Rows from block 11 of a small audio embedding model, named by matrix and row number. Each number is 50 + 15 x the weight over its row's rms, rounded and kept within 0 to 99. All counts start at 0.
After each channel's rows are labels from the 100 clips, of 14976, where the channel reaches its highest value: "peak in band" is the frequency band that holds the peak. Only what is clearly more common there than usual is listed. The data: synthesized solo parts of chorales (CocoChorales).
# conv: 3x3 conv (model.blocks.11.conv.weight, 192x192x3x3, each kernel summed), inputs 128-191

conv.130:54 47 34 47 47 50 52 51 41 44 50 38 61 62 56 54 71 61 72 23 60 26 50 64 45 34 45 58 62 93 45 67 56 57 47 73 80 55 48 55 56 59 53 50 45 49 41 82 47 49 28 49 50 42 56 57 69 27 60 59 68 47 41 53
peak in band: 1000 to 2000 Hz; 250 to 500 Hz

conv.123:51 64 27 71 49 43 30 68 55 25 45 59 44 59 65 45 32 84 30 45 46 58 74 33 56 38 39 46 33 51 22 40 40 58 55 43 60 41 38 72 57 42 58 44 53 51 68 37 54 50 40 72 68 45 42 37 53 28 45 43 48 29 59 42
peak in band: 1000 to 2000 Hz

conv.163:35 34 26 40 59 51 54 24 46 58 55 43 70 24 61 36 34 40 78 25 33 59 74 24 54 24 25 35 61 54 35 61 50 64 30 62 58 59 34 47 67 53 28 59 44 35 34 54 54 67 31 65 29 41 49 47 60 41 54 55 87 44 36 34
peak in band: 500 to 1000 Hz

conv.131:68 49 55 49 62 50 39 39 34 63 46 54 47 31 53 48 22 39 32 59 38 41 37 26 30 50 61 39 29 35 65 57 52 57 32 13 22 59 38 52 58 53 46 26 52 46 35 32 53 39 38 25 49 61 47 53 41 42 60 56 39 44 47 61
peak in band: 2000 to 4000 Hz; 250 to 500 Hz

conv.154:31 44 58 11 43 22 71 46 41 51 55 30 33 46 39 47 43 30 28 48 68 45 36 57 36 47 61 38 32 33 68 70 47 29 19 38 45 62 49 40 35 41 45 39 43 30 26 33 47 62 39 34 33 44 39 45 40 38 49 56 45 44 28 41
peak in band: 2000 to 4000 Hz; 1000 to 2000 Hz

conv.91:56 83 47 44 44 49 15 46 37 57 37 49 69 44 68 49 55 65 39 41 14 31 41 15 21 57 56 45 73 66 37 76 42 55 50 55 23 46 37 52 61 60 25 50 46 31 32 41 92 51 41 55 45 48 61 56 50 33 62 37 34 42 58 30
peak in band: 250 to 500 Hz

conv.80:42 18 30 41 39 64 53 37 44 52 28 58 62 49 40 18 32 56 61 41 54 17 36 53 27 42 45 66 42 54 46 20 54 49 59 58 61 40 51 46 78 43 37 28 22 47 47 62 45 49 46 43 41 36 22 24 45 46 35 54 48 43 53 41
peak in band: 1000 to 2000 Hz

conv.67:50 60 62 43 41 49 61 59 18 34 34 42 48 49 30 85 59 61 30 67 36 61 24 34 47 63 64 48 47 48 69 50 56 35 44 55 41 73 60 52 59 26 47 55 59 57 50 45 54 47 50 31 44 53 50 66 63 57 52 48 51 45 56 39
peak in band: 500 to 1000 Hz

conv.175:35 33 71 58 61 35 48 49 62 45 53 33 63 38 74 45 21 45 64 67 41 41 38 49 73 62 47 70 49 25 32 33 60 80 17 32 29 29 38 53 34 79 56 69 49 69 38 51 39 49 54 43 34 53 61 39 23 47 58 51 30 39 35 45
peak in band: 1000 to 2000 Hz

conv.183:48 46 50 39 46 75 32 44 40 44 62 43 63 55 58 68 78 46 37 53 39 56 77 44 53 44 52 37 45 53 40 55 49 57 70 91 51 88 53 47 58 54 52 54 90 38 70 37 39 28 38 46 50 63 49 99 71 66 52 42 62 37 39 40
peak in band: 250 to 500 Hz

conv.28:77 32 41 53 36 42 14 40 34 52 27 45 62 40 47 49 20 56 63 46 39 42 72 39 29 44 49 45 70 38 49 61 94 62 57 40 46 27 53 49 58 54 37 38 66 54 69 49 61 58 27 41 64 46 45 39 57 15 23 44 38 66 54 47
peak in band: 4000 to 8000 Hz

conv.177:25 36 64 40 30 59 38 47 43 46 40 33 53 46 44 35 44 39 62 52 52 56 68 56 40 50 25 98 64 37 37 33 52 47 37 45 46 32 50 40 24 41 61 23 54 29 56 47 31 43 40 45 41 44 45 57 42 25 37 55 50 39 66 44
peak in band: 2000 to 4000 Hz

conv.3:40 31 44 45 50 48 21 65 45 40 35 50 71 63 59 25 51 70 28 27 51 45 50 20 48 43 26 34 60 51 44 50 37 63 79 75 50 63 58 60 31 62 49 46 44 46 46 53 36 44 40 49 48 37 43 65 33 42 30 48 45 23 61 52
peak in band: 4000 to 8000 Hz

conv.140:43 34 17 37 32 45 58 35 45 54 38 29 60 56 36 41 53 49 68 37 53 15 31 31 44 20 52 68 73 51 47 71 55 54 44 43 23 60 43 33 33 59 37 36 40 50 44 98 31 46 31 35 41 48 60 48 34 32 50 58 52 62 46 69
peak in band: 0 to 250 Hz

conv.167:33 52 43 64 34 33 38 57 36 18 38 67 50 56 43 41 50 57 36 62 19 30 13 29 70 63 51 48 21 49 54 27 22 49 82 43 53 32 64 54 70 45 51 52 32 35 49 47 35 51 65 41 53 30 17 31 38 83 41 49 27 44 58 52
peak in band: 250 to 500 Hz

conv.59:44 46 38 44 60 47 42 54 59 40 39 52 36 60 42 42 61 55 43 58 63 58 26 44 47 49 40 34 34 37 47 22 50 37 44 47 63 33 44 45 47 41 52 51 63 65 43 35 34 52 59 50 55 94 24 43 58 50 55 47 49 47 40 88
peak in band: 1000 to 2000 Hz

conv.43:41 44 70 41 57 65 58 75 33 62 39 29 64 38 36 41 51 34 36 45 53 73 76 71 69 73 51 50 68 56 54 58 34 47 32 38 68 77 42 66 31 37 68 57 30 69 50 32 47 70 42 85 39 32 41 33 21 62 14 65 69 49 51 44
peak in band: 250 to 500 Hz; 1000 to 2000 Hz

conv.37:53 45 60 42 46 79 34 46 53 67 64 47 62 76 41 38 77 46 32 49 33 74 99 48 39 51 32 40 47 65 44 32 46 36 53 44 50 70 42 40 43 55 60 70 67 71 57 28 41 33 38 55 46 66 29 71 42 51 81 39 40 36 33 66
peak in band: 1000 to 2000 Hz; 500 to 1000 Hz

conv.81:66 68 46 51 39 57 32 84 60 44 60 58 65 81 73 39 52 85 40 56 50 68 61 53 52 35 42 70 75 60 29 49 50 38 64 48 46 73 38 75 47 77 82 43 42 42 52 64 51 36 35 49 60 39 41 49 38 36 71 55 55 50 88 56
peak in band: 500 to 1000 Hz

conv.70:68 80 63 69 66 57 56 42 80 76 90 36 47 23 80 46 37 27 58 48 47 67 54 61 53 56 52 59 46 14 40 69 50 75 25 29 58 63 41 49 38 83 40 69 31 44 64 58 85 52 64 74 19 40 61 47 46 54 77 47 53 47 38 53
peak in band: 2000 to 4000 Hz

conv.58:40 65 60 15 40 46 56 46 29 53 54 35 34 44 36 68 30 34 35 45 49 62 24 39 45 41 54 46 53 43 70 76 31 34 29 41 33 54 44 36 37 44 49 34 45 57 34 53 51 34 60 26 14 46 43 55 50 41 61 34 49 34 27 56
peak in band: 2000 to 4000 Hz

conv.86:53 64 64 52 65 35 64 26 30 65 65 50 52 39 42 51 57 32 51 53 39 66 53 39 57 52 71 37 28 45 48 63 58 59 38 64 36 74 34 49 63 46 41 57 45 43 45 36 68 47 82 51 30 36 52 73 79 70 63 40 73 40 16 57
peak in band: 1000 to 2000 Hz

conv.138:57 47 51 46 34 54 47 43 29 26 48 60 38 50 31 43 74 06 57 48 31 38 49 24 58 48 60 50 28 43 74 31 54 44 24 39 37 35 62 35 37 49 43 56 38 52 58 46 65 52 57 41 49 37 43 21 36 47 26 38 51 86 33 60
peak in band: 250 to 500 Hz

conv.158:36 28 58 37 61 38 71 55 46 40 49 13 62 56 26 39 39 34 40 21 77 50 48 65 33 54 35 70 49 41 42 51 39 53 18 35 63 46 52 42 22 39 50 40 37 48 24 67 25 57 41 39 29 34 33 31 18 35 31 48 32 50 44 39
peak in band: 250 to 500 Hz

conv.38:41 22 30 30 38 67 47 62 50 41 50 43 54 47 44 31 45 58 75 46 39 29 44 48 62 51 49 77 47 25 55 23 35 56 59 61 38 49 69 61 45 40 68 35 40 35 48 50 13 43 28 56 54 34 57 47 58 42 39 72 77 63 41 31
peak in band: 2000 to 4000 Hz

conv.51:36 31 38 32 41 54 56 41 57 29 36 54 38 42 25 50 78 50 50 77 60 51 38 59 55 45 47 29 27 52 54 28 42 34 55 48 57 40 50 30 32 40 54 36 39 62 25 27 24 46 51 36 57 58 39 40 45 84 47 47 56 39 54 75
peak in band: 250 to 500 Hz

conv.162:36 41 54 53 45 39 31 38 64 31 56 52 48 58 50 37 65 61 52 65 39 62 64 54 60 53 61 37 54 25 56 36 35 52 76 75 52 62 75 34 59 55 56 99 26 84 39 56 28 38 65 65 42 38 49 28 45 73 60 47 42 40 42 59
peak in band: 1000 to 2000 Hz; 250 to 500 Hz

conv.69:38 13 48 56 47 49 52 26 26 60 41 34 54 34 31 44 47 29 69 37 51 62 63 22 18 47 36 43 49 38 43 41 60 44 52 57 41 68 35 27 46 41 19 28 63 34 43 48 31 54 42 34 35 43 61 66 71 53 54 39 78 38 30 29
peak in band: 1000 to 2000 Hz; 500 to 1000 Hz

conv.54:43 50 68 27 54 27 61 28 35 59 50 30 72 34 30 56 52 36 42 31 52 59 48 62 45 42 55 54 52 65 51 82 54 55 38 66 71 76 37 43 29 46 32 56 31 40 63 62 34 75 25 36 32 18 43 45 43 35 44 65 50 49 36 44
peak in band: 250 to 500 Hz

conv.188:63 61 58 57 25 49 34 38 46 41 35 62 51 55 35 54 47 61 38 53 45 43 46 58 37 82 80 59 49 31 75 36 63 72 61 52 56 47 62 57 84 46 38 62 16 53 30 45 59 28 55 49 53 42 27 29 60 50 24 43 42 49 51 42
peak in band: 250 to 500 Hz

conv.20:68 49 47 53 48 24 59 57 51 76 66 69 70 51 51 48 46 51 27 72 60 45 23 51 46 33 90 35 40 52 81 75 52 71 64 50 25 46 60 65 72 57 69 41 28 42 38 32 60 46 77 29 58 41 31 27 44 76 63 41 40 44 42 55
peak in band: 2000 to 4000 Hz

conv.93:64 15 57 64 44 44 70 30 61 66 80 48 53 49 48 29 35 50 24 42 40 66 68 40 53 56 59 39 61 42 48 73 80 53 49 26 27 40 44 28 41 59 42 58 50 54 74 18 47 43 58 60 70 62 36 41 22 57 58 48 16 42 54 59
peak in band: 4000 to 8000 Hz

conv.139:48 47 56 38 40 12 45 50 27 32 28 77 31 59 43 44 44 74 39 67 51 40 30 54 16 49 54 54 67 35 54 45 53 35 86 73 34 41 50 45 63 47 37 38 41 38 51 46 74 43 60 26 54 20 55 56 67 50 68 50 54 41 49 33
peak in band: 4000 to 8000 Hz

conv.21:41 52 58 37 49 41 48 39 58 43 24 30 60 24 49 44 22 43 41 34 50 55 34 51 62 38 43 49 33 29 25 70 67 56 36 21 42 39 25 30 35 51 30 50 13 63 41 45 45 53 65 54 28 19 65 11 72 56 55 32 45 32 60 64
peak in band: 4000 to 8000 Hz

conv.113:43 37 54 53 41 34 46 39 39 36 35 42 48 33 30 56 29 60 33 36 68 54 19 51 28 55 49 77 56 23 73 50 55 51 69 42 47 53 60 35 48 37 31 36 57 42 22 47 37 31 29 42 49 50 45 50 45 37 34 43 37 30 54 57
peak in band: 1000 to 2000 Hz

conv.76:16 36 42 26 43 40 51 46 31 42 31 27 58 38 50 61 34 44 35 41 71 33 59 38 20 37 46 61 42 48 37 60 43 44 27 46 46 59 37 43 32 50 46 24 37 42 26 36 29 35 51 36 10 26 62 43 45 60 57 45 63 32 47 35
peak in band: 500 to 1000 Hz

conv.179:29 45 64 56 43 37 54 56 25 66 53 56 53 70 38 46 68 63 47 48 74 58 46 81 08 45 28 56 52 67 33 47 22 27 58 78 70 91 43 58 47 26 62 47 29 28 46 62 35 31 28 47 51 30 54 56 38 42 47 51 37 29 58 46
peak in band: 250 to 500 Hz

conv.173:49 63 71 61 38 47 35 50 62 40 61 38 47 48 68 73 43 56 31 63 53 53 77 36 66 73 62 42 24 20 36 47 88 51 25 43 44 28 38 46 41 52 72 82 44 72 67 38 46 65 59 87 38 35 55 46 75 61 54 42 55 30 57 70
peak in band: 4000 to 8000 Hz

conv.25:48 44 80 68 58 29 54 35 47 52 33 80 10 72 60 37 79 31 44 58 43 40 50 65 35 71 52 40 50 68 60 38 51 34 41 50 40 45 72 65 65 59 31 37 45 54 56 33 66 35 53 72 73 50 57 19 54 39 53 51 20 65 31 57
peak in band: 2000 to 4000 Hz; 1000 to 2000 Hz

conv.52:43 52 40 35 35 44 47 58 47 44 29 59 60 46 48 43 59 46 60 41 45 25 50 34 58 61 58 51 53 56 67 62 31 51 40 48 37 44 85 64 42 47 38 55 28 42 58 73 44 46 60 46 61 26 54 38 47 47 48 94 72 99 40 22
peak in band: 250 to 500 Hz

conv.108:49 43 57 32 40 13 51 45 39 21 54 55 65 57 39 25 64 58 45 29 35 64 49 48 27 49 36 60 45 55 52 33 31 50 46 47 55 32 55 50 49 51 41 35 23 15 61 43 38 42 37 56 64 37 50 25 32 43 27 26 52 49 88 36
peak in band: 4000 to 8000 Hz

conv.9:64 54 48 50 36 59 72 60 57 62 41 47 57 55 48 50 34 41 61 50 59 43 47 36 42 45 53 50 63 33 34 59 40 69 67 38 49 38 48 40 43 52 73 46 35 58 70 58 81 92 45 46 46 47 47 35 45 85 27 41 61 40 53 32
peak in band: 250 to 500 Hz

conv.161:48 51 62 51 55 60 41 54 59 79 55 47 34 65 46 47 60 46 52 64 55 42 50 65 32 50 52 57 52 43 43 17 42 26 22 42 45 34 29 42 49 38 59 52 81 77 53 36 52 51 60 47 40 92 62 55 43 60 80 30 11 34 58 78
peak in band: 250 to 500 Hz

conv.125:41 23 39 83 45 38 25 45 79 34 38 64 55 50 57 42 46 68 37 59 49 35 39 56 63 54 59 67 49 69 29 39 32 63 50 36 42 38 41 50 59 54 66 67 30 50 60 58 43 20 58 78 70 38 30 25 49 48 34 41 23 46 53 56
peak in band: 2000 to 4000 Hz; 250 to 500 Hz

conv.141:31 42 29 36 62 38 63 68 48 55 48 49 48 53 30 53 42 82 45 48 72 32 34 70 30 28 43 53 35 66 40 32 18 27 69 58 65 46 41 66 59 33 57 44 56 57 31 48 43 44 52 49 50 53 39 40 40 30 42 42 46 45 75 48
peak in band: 1000 to 2000 Hz

conv.137:46 34 41 52 63 44 36 44 41 39 29 38 72 33 30 28 38 31 45 26 62 61 67 62 42 37 43 41 56 42 13 53 55 58 38 49 83 18 26 54 55 15 39 67 54 63 68 57 41 59 46 52 31 75 24 39 57 62 34 29 37 36 42 48
peak in band: 500 to 1000 Hz

conv.63:62 57 74 47 50 54 53 25 41 63 50 52 30 49 38 61 75 38 50 34 47 68 39 48 39 64 59 43 27 42 70 58 57 34 24 43 38 79 58 14 38 38 32 45 72 48 41 51 44 31 21 25 47 69 52 63 44 32 46 49 34 58 39 62
peak in band: 0 to 250 Hz

conv.168:33 80 58 56 42 32 32 66 40 23 33 63 38 54 63 43 60 65 34 59 42 41 29 34 39 57 23 45 19 67 23 28 37 25 55 58 52 44 33 72 63 54 63 30 18 16 57 45 67 56 40 44 68 37 49 28 43 35 42 41 36 45 59 52
peak in band: 2000 to 4000 Hz

conv.143:63 75 47 74 31 47 40 60 62 58 59 63 51 69 75 69 77 55 30 41 35 51 48 40 85 54 69 36 31 46 58 62 62 69 60 52 35 60 48 76 79 72 63 70 49 39 48 36 77 43 71 64 49 53 24 59 74 64 80 51 40 38 43 45
peak in band: 500 to 1000 Hz

conv.61:55 38 68 61 58 46 62 61 87 50 57 47 72 42 38 58 55 44 36 49 52 68 43 64 82 64 64 54 33 52 59 68 58 69 52 33 38 43 54 58 43 42 80 94 37 80 58 47 35 40 68 91 43 27 37 49 71 53 39 71 60 49 45 63
peak in band: 4000 to 8000 Hz

conv.119:38 70 48 38 56 60 42 86 54 53 29 70 68 56 33 44 45 70 51 65 53 44 45 52 42 53 22 44 12 60 12 46 34 52 65 55 72 64 32 50 60 30 59 39 30 37 31 46 42 65 59 51 38 40 38 58 39 72 63 50 49 44 58 53
peak in band: 1000 to 2000 Hz

conv.79:63 68 52 37 61 10 57 51 39 59 64 42 66 43 31 62 48 38 35 44 63 44 52 49 41 44 57 38 37 73 60 99 64 59 39 61 32 76 45 50 40 35 59 43 44 31 30 42 67 63 58 42 31 43 58 50 49 30 89 57 58 45 38 60
peak in band: 1000 to 2000 Hz

conv.14:84 24 38 77 39 45 29 36 36 25 23 62 66 48 54 56 31 66 27 76 46 51 31 40 46 60 57 55 39 37 41 23 79 75 68 48 54 23 41 51 62 50 55 36 57 51 53 49 52 38 51 29 68 61 38 44 66 26 30 39 44 48 60 63
peak in band: 2000 to 4000 Hz

conv.132:14 35 51 62 55 43 47 43 40 37 48 40 61 50 33 53 51 57 43 31 59 45 21 48 43 46 30 57 40 60 45 40 22 62 61 66 56 25 53 48 65 29 45 30 43 46 38 51 49 51 43 46 48 57 49 29 41 44 36 54 42 55 53 49
peak in band: 1000 to 2000 Hz

conv.46:58 42 44 33 46 74 36 55 41 51 62 38 55 26 50 70 29 18 36 59 36 45 35 61 51 54 55 59 38 21 45 52 41 45 28 23 42 40 48 58 64 36 68 79 45 53 55 75 39 33 52 54 30 40 53 40 48 70 28 64 40 50 36 23
peak in band: 250 to 500 Hz

conv.42:33 30 26 37 42 54 46 31 38 33 56 36 48 30 18 48 51 27 60 53 28 34 55 41 37 32 46 48 57 26 60 36 46 27 60 52 58 50 55 41 56 34 46 72 51 61 45 61 18 25 67 31 33 37 32 49 44 71 25 53 48 47 21 42
peak in band: 0 to 250 Hz

conv.53:62 88 46 59 40 32 52 41 55 31 57 62 34 48 72 25 13 63 60 49 65 55 64 32 41 35 48 41 24 37 45 49 54 36 73 52 60 26 38 65 94 65 38 30 56 38 56 56 67 60 39 50 45 42 34 62 93 33 44 10 60 46 14 46
peak in band: 2000 to 4000 Hz

conv.150:61 34 57 39 55 62 61 57 52 52 43 77 56 34 39 34 50 41 57 44 56 48 44 61 82 77 60 55 44 50 66 51 49 46 40 37 47 38 78 60 36 46 54 48 50 55 44 54 30 57 49 49 90 52 49 42 41 50 35 93 81 99 40 52
peak in band: 250 to 500 Hz

conv.1:44 55 23 65 35 45 54 56 39 24 27 68 46 68 58 45 73 54 48 51 27 32 23 41 45 37 42 34 42 73 46 48 28 52 73 50 28 56 58 57 73 55 60 52 27 64 72 60 65 57 45 48 53 32 50 45 58 63 53 45 42 48 36 53
peak in band: 0 to 250 Hz

conv.60:42 41 47 48 42 49 85 67 44 49 63 48 62 40 45 55 30 38 89 62 56 42 55 61 46 37 41 45 81 30 53 38 43 49 56 48 48 34 41 73 41 48 73 37 64 55 45 53 66 54 57 29 51 69 74 55 53 50 36 58 83 55 57 43
peak in band: 1000 to 2000 Hz

conv.95:53 83 75 42 36 47 27 56 28 36 32 87 37 70 65 49 46 49 29 73 46 58 64 37 26 62 70 61 67 48 79 31 57 32 70 41 50 32 74 46 70 51 51 29 42 35 46 31 82 53 57 27 64 35 51 35 61 59 55 37 49 49 39 42
peak in band: 1000 to 2000 Hz

conv.55:56 52 30 40 36 48 59 57 64 91 56 43 29 50 27 39 44 60 41 45 73 56 55 63 38 34 49 50 21 52 45 33 54 44 35 25 49 56 39 41 58 31 57 64 72 83 47 21 42 48 50 44 45 69 35 38 47 42 72 37 26 39 69 77
peak in band: 1000 to 2000 Hz

conv.142:55 52 18 29 34 59 56 74 40 38 69 50 27 43 34 63 78 50 54 74 49 26 46 26 36 27 57 31 46 36 56 48 30 13 72 39 53 50 56 50 34 35 67 37 37 30 53 31 42 59 62 25 36 58 33 30 11 99 49 47 60 47 41 27
peak in band: 250 to 500 Hz

conv.186:44 34 63 59 81 41 47 30 49 45 63 37 83 30 59 70 22 44 27 49 60 62 60 60 52 57 46 45 44 43 45 61 66 66 49 65 54 42 44 41 34 68 45 44 91 35 56 43 42 67 47 34 47 60 64 84 69 31 46 46 36 40 60 55
peak in band: 250 to 500 Hz

conv.89:29 33 29 59 55 35 45 61 63 40 32 23 66 67 47 69 62 58 30 65 64 15 54 60 21 43 54 51 28 48 32 59 54 75 46 58 46 37 40 50 34 54 79 46 72 63 36 46 16 55 50 43 42 44 28 62 59 43 67 33 41 24 36 53
peak in band: 2000 to 4000 Hz

conv.184:49 22 69 52 59 36 65 62 65 53 53 35 65 30 42 38 65 15 41 45 53 48 34 55 67 88 71 36 34 43 80 79 26 53 10 37 40 35 70 63 40 48 74 47 56 54 34 38 35 36 45 38 39 60 36 40 29 36 40 82 59 66 24 68
peak in band: 1000 to 2000 Hz; 0 to 250 Hz

conv.29:55 42 49 39 75 38 60 47 81 69 66 39 53 40 86 26 38 59 44 44 89 47 49 58 29 43 44 42 37 50 53 78 29 43 31 49 50 67 42 60 36 97 58 40 28 37 36 58 36 54 44 50 31 40 54 54 38 24 80 57 45 33 37 52
peak in band: 2000 to 4000 Hz

conv.35:36 16 57 48 60 63 66 33 61 69 60 10 72 37 55 40 67 50 38 34 59 70 67 64 66 49 50 66 65 46 61 57 40 75 20 70 38 66 43 31 05 58 54 69 14 45 60 48 24 56 44 83 29 33 55 55 19 52 70 34 40 20 43 43
peak in band: 2000 to 4000 Hz

conv.23:76 49 45 30 30 51 40 73 44 44 23 52 31 58 30 45 50 66 61 59 47 50 47 54 40 52 59 33 30 36 67 37 70 29 68 33 42 37 63 53 57 48 84 65 47 83 65 51 32 51 80 46 62 47 31 43 43 85 57 55 53 61 50 51
peak in band: 250 to 500 Hz

conv.144:44 43 42 67 51 29 64 33 61 40 70 48 67 47 63 35 43 48 45 42 41 36 47 31 62 50 32 45 24 53 39 58 58 53 36 42 43 35 39 42 47 55 31 28 30 22 68 46 53 31 43 64 66 36 37 34 41 46 51 38 54 46 62 58
peak in band: 250 to 500 Hz

conv.169:30 07 55 56 68 42 36 67 34 40 65 64 40 74 65 36 67 41 28 36 72 63 62 57 13 50 40 55 45 66 50 63 37 27 27 66 44 41 56 70 24 50 48 50 62 34 43 16 42 43 35 49 70 70 51 46 41 22 52 55 37 50 60 57
peak in band: 250 to 500 Hz

conv.16:47 58 44 48 38 54 42 44 40 56 42 36 42 73 34 56 79 41 24 35 55 22 49 39 48 58 54 54 40 60 56 48 57 45 61 49 30 64 40 47 81 38 46 59 53 50 54 24 63 30 63 51 49 20 36 49 77 55 53 38 41 42 34 45
peak in band: 250 to 500 Hz

conv.111:26 42 38 40 61 51 42 61 36 46 37 46 23 51 61 47 51 45 57 52 61 36 35 50 34 39 43 43 49 53 47 35 24 11 37 73 64 47 42 63 56 47 46 41 32 53 41 83 37 47 61 33 39 43 62 32 44 58 53 62 48 57 43 37
peak in band: 1000 to 2000 Hz

conv.90:59 28 31 53 52 19 54 41 32 25 45 30 47 40 31 66 55 36 26 53 57 45 42 44 36 36 60 40 19 44 60 45 63 40 37 18 36 40 40 36 42 47 77 47 47 30 47 34 15 80 64 39 59 42 38 31 24 50 34 53 40 49 63 60
peak in band: 500 to 1000 Hz

conv.172:52 29 44 49 42 50 74 32 40 39 40 52 53 27 28 62 30 36 63 53 63 39 27 42 44 51 54 50 28 40 63 58 61 49 24 51 49 59 68 31 44 46 36 33 63 37 17 49 26 39 12 28 45 73 94 40 40 31 36 54 57 59 43 64
peak in band: 2000 to 4000 Hz

conv.166:60 67 59 66 39 54 33 51 34 38 39 44 61 46 27 83 65 62 35 55 49 61 52 50 63 63 46 52 50 57 27 12 60 34 86 63 82 81 49 27 59 32 49 54 61 47 85 52 63 75 42 48 63 58 37 62 58 64 49 39 64 44 55 49
peak in band: 250 to 500 Hz

conv.127:46 27 36 42 51 58 42 48 46 73 36 33 22 58 39 38 50 25 43 46 63 59 54 56 33 23 31 55 47 31 43 36 49 22 13 23 31 53 59 15 12 38 70 41 53 62 40 43 41 53 43 27 37 54 42 48 26 42 56 43 28 44 26 55
peak in band: 250 to 500 Hz; 500 to 1000 Hz

conv.160:52 59 60 49 47 40 35 37 34 47 36 28 52 43 40 56 36 51 45 46 38 65 93 37 34 40 36 58 85 35 44 23 90 41 60 51 58 42 43 27 36 30 33 53 44 52 58 72 65 38 31 35 52 50 59 38 35 46 44 29 32 43 78 40
peak in band: 4000 to 8000 Hz

conv.85:49 44 41 47 32 47 40 51 64 57 43 50 28 59 41 69 47 56 43 52 27 43 50 19 62 77 65 50 36 61 64 54 55 40 67 36 44 40 62 61 72 59 57 53 53 78 55 28 60 40 65 94 55 45 45 50 64 64 41 56 45 52 11 49
peak in band: 500 to 1000 Hz

conv.190:63 43 35 46 54 43 91 54 79 42 63 38 74 42 44 47 37 52 32 31 80 57 47 99 61 35 55 48 59 31 53 85 54 80 60 34 30 40 50 76 55 50 57 57 38 52 43 51 49 65 47 71 46 32 30 44 56 33 44 71 79 56 46 53
peak in band: 4000 to 8000 Hz

conv.96:43 51 51 52 37 47 27 46 46 50 36 45 72 67 45 84 54 49 35 36 38 59 39 46 29 47 40 49 23 66 55 65 47 75 45 44 59 60 36 39 45 58 42 39 73 34 49 39 22 35 15 56 45 59 60 53 38 15 51 16 40 17 51 49
peak in band: 250 to 500 Hz

conv.36:58 48 58 61 57 80 57 35 63 53 52 57 42 53 63 42 53 61 51 39 69 60 82 43 85 53 47 48 49 38 39 33 57 47 42 35 43 52 41 50 62 78 40 68 58 63 75 49 48 70 40 63 75 58 77 59 68 53 48 54 74 37 38 53
peak in band: 500 to 1000 Hz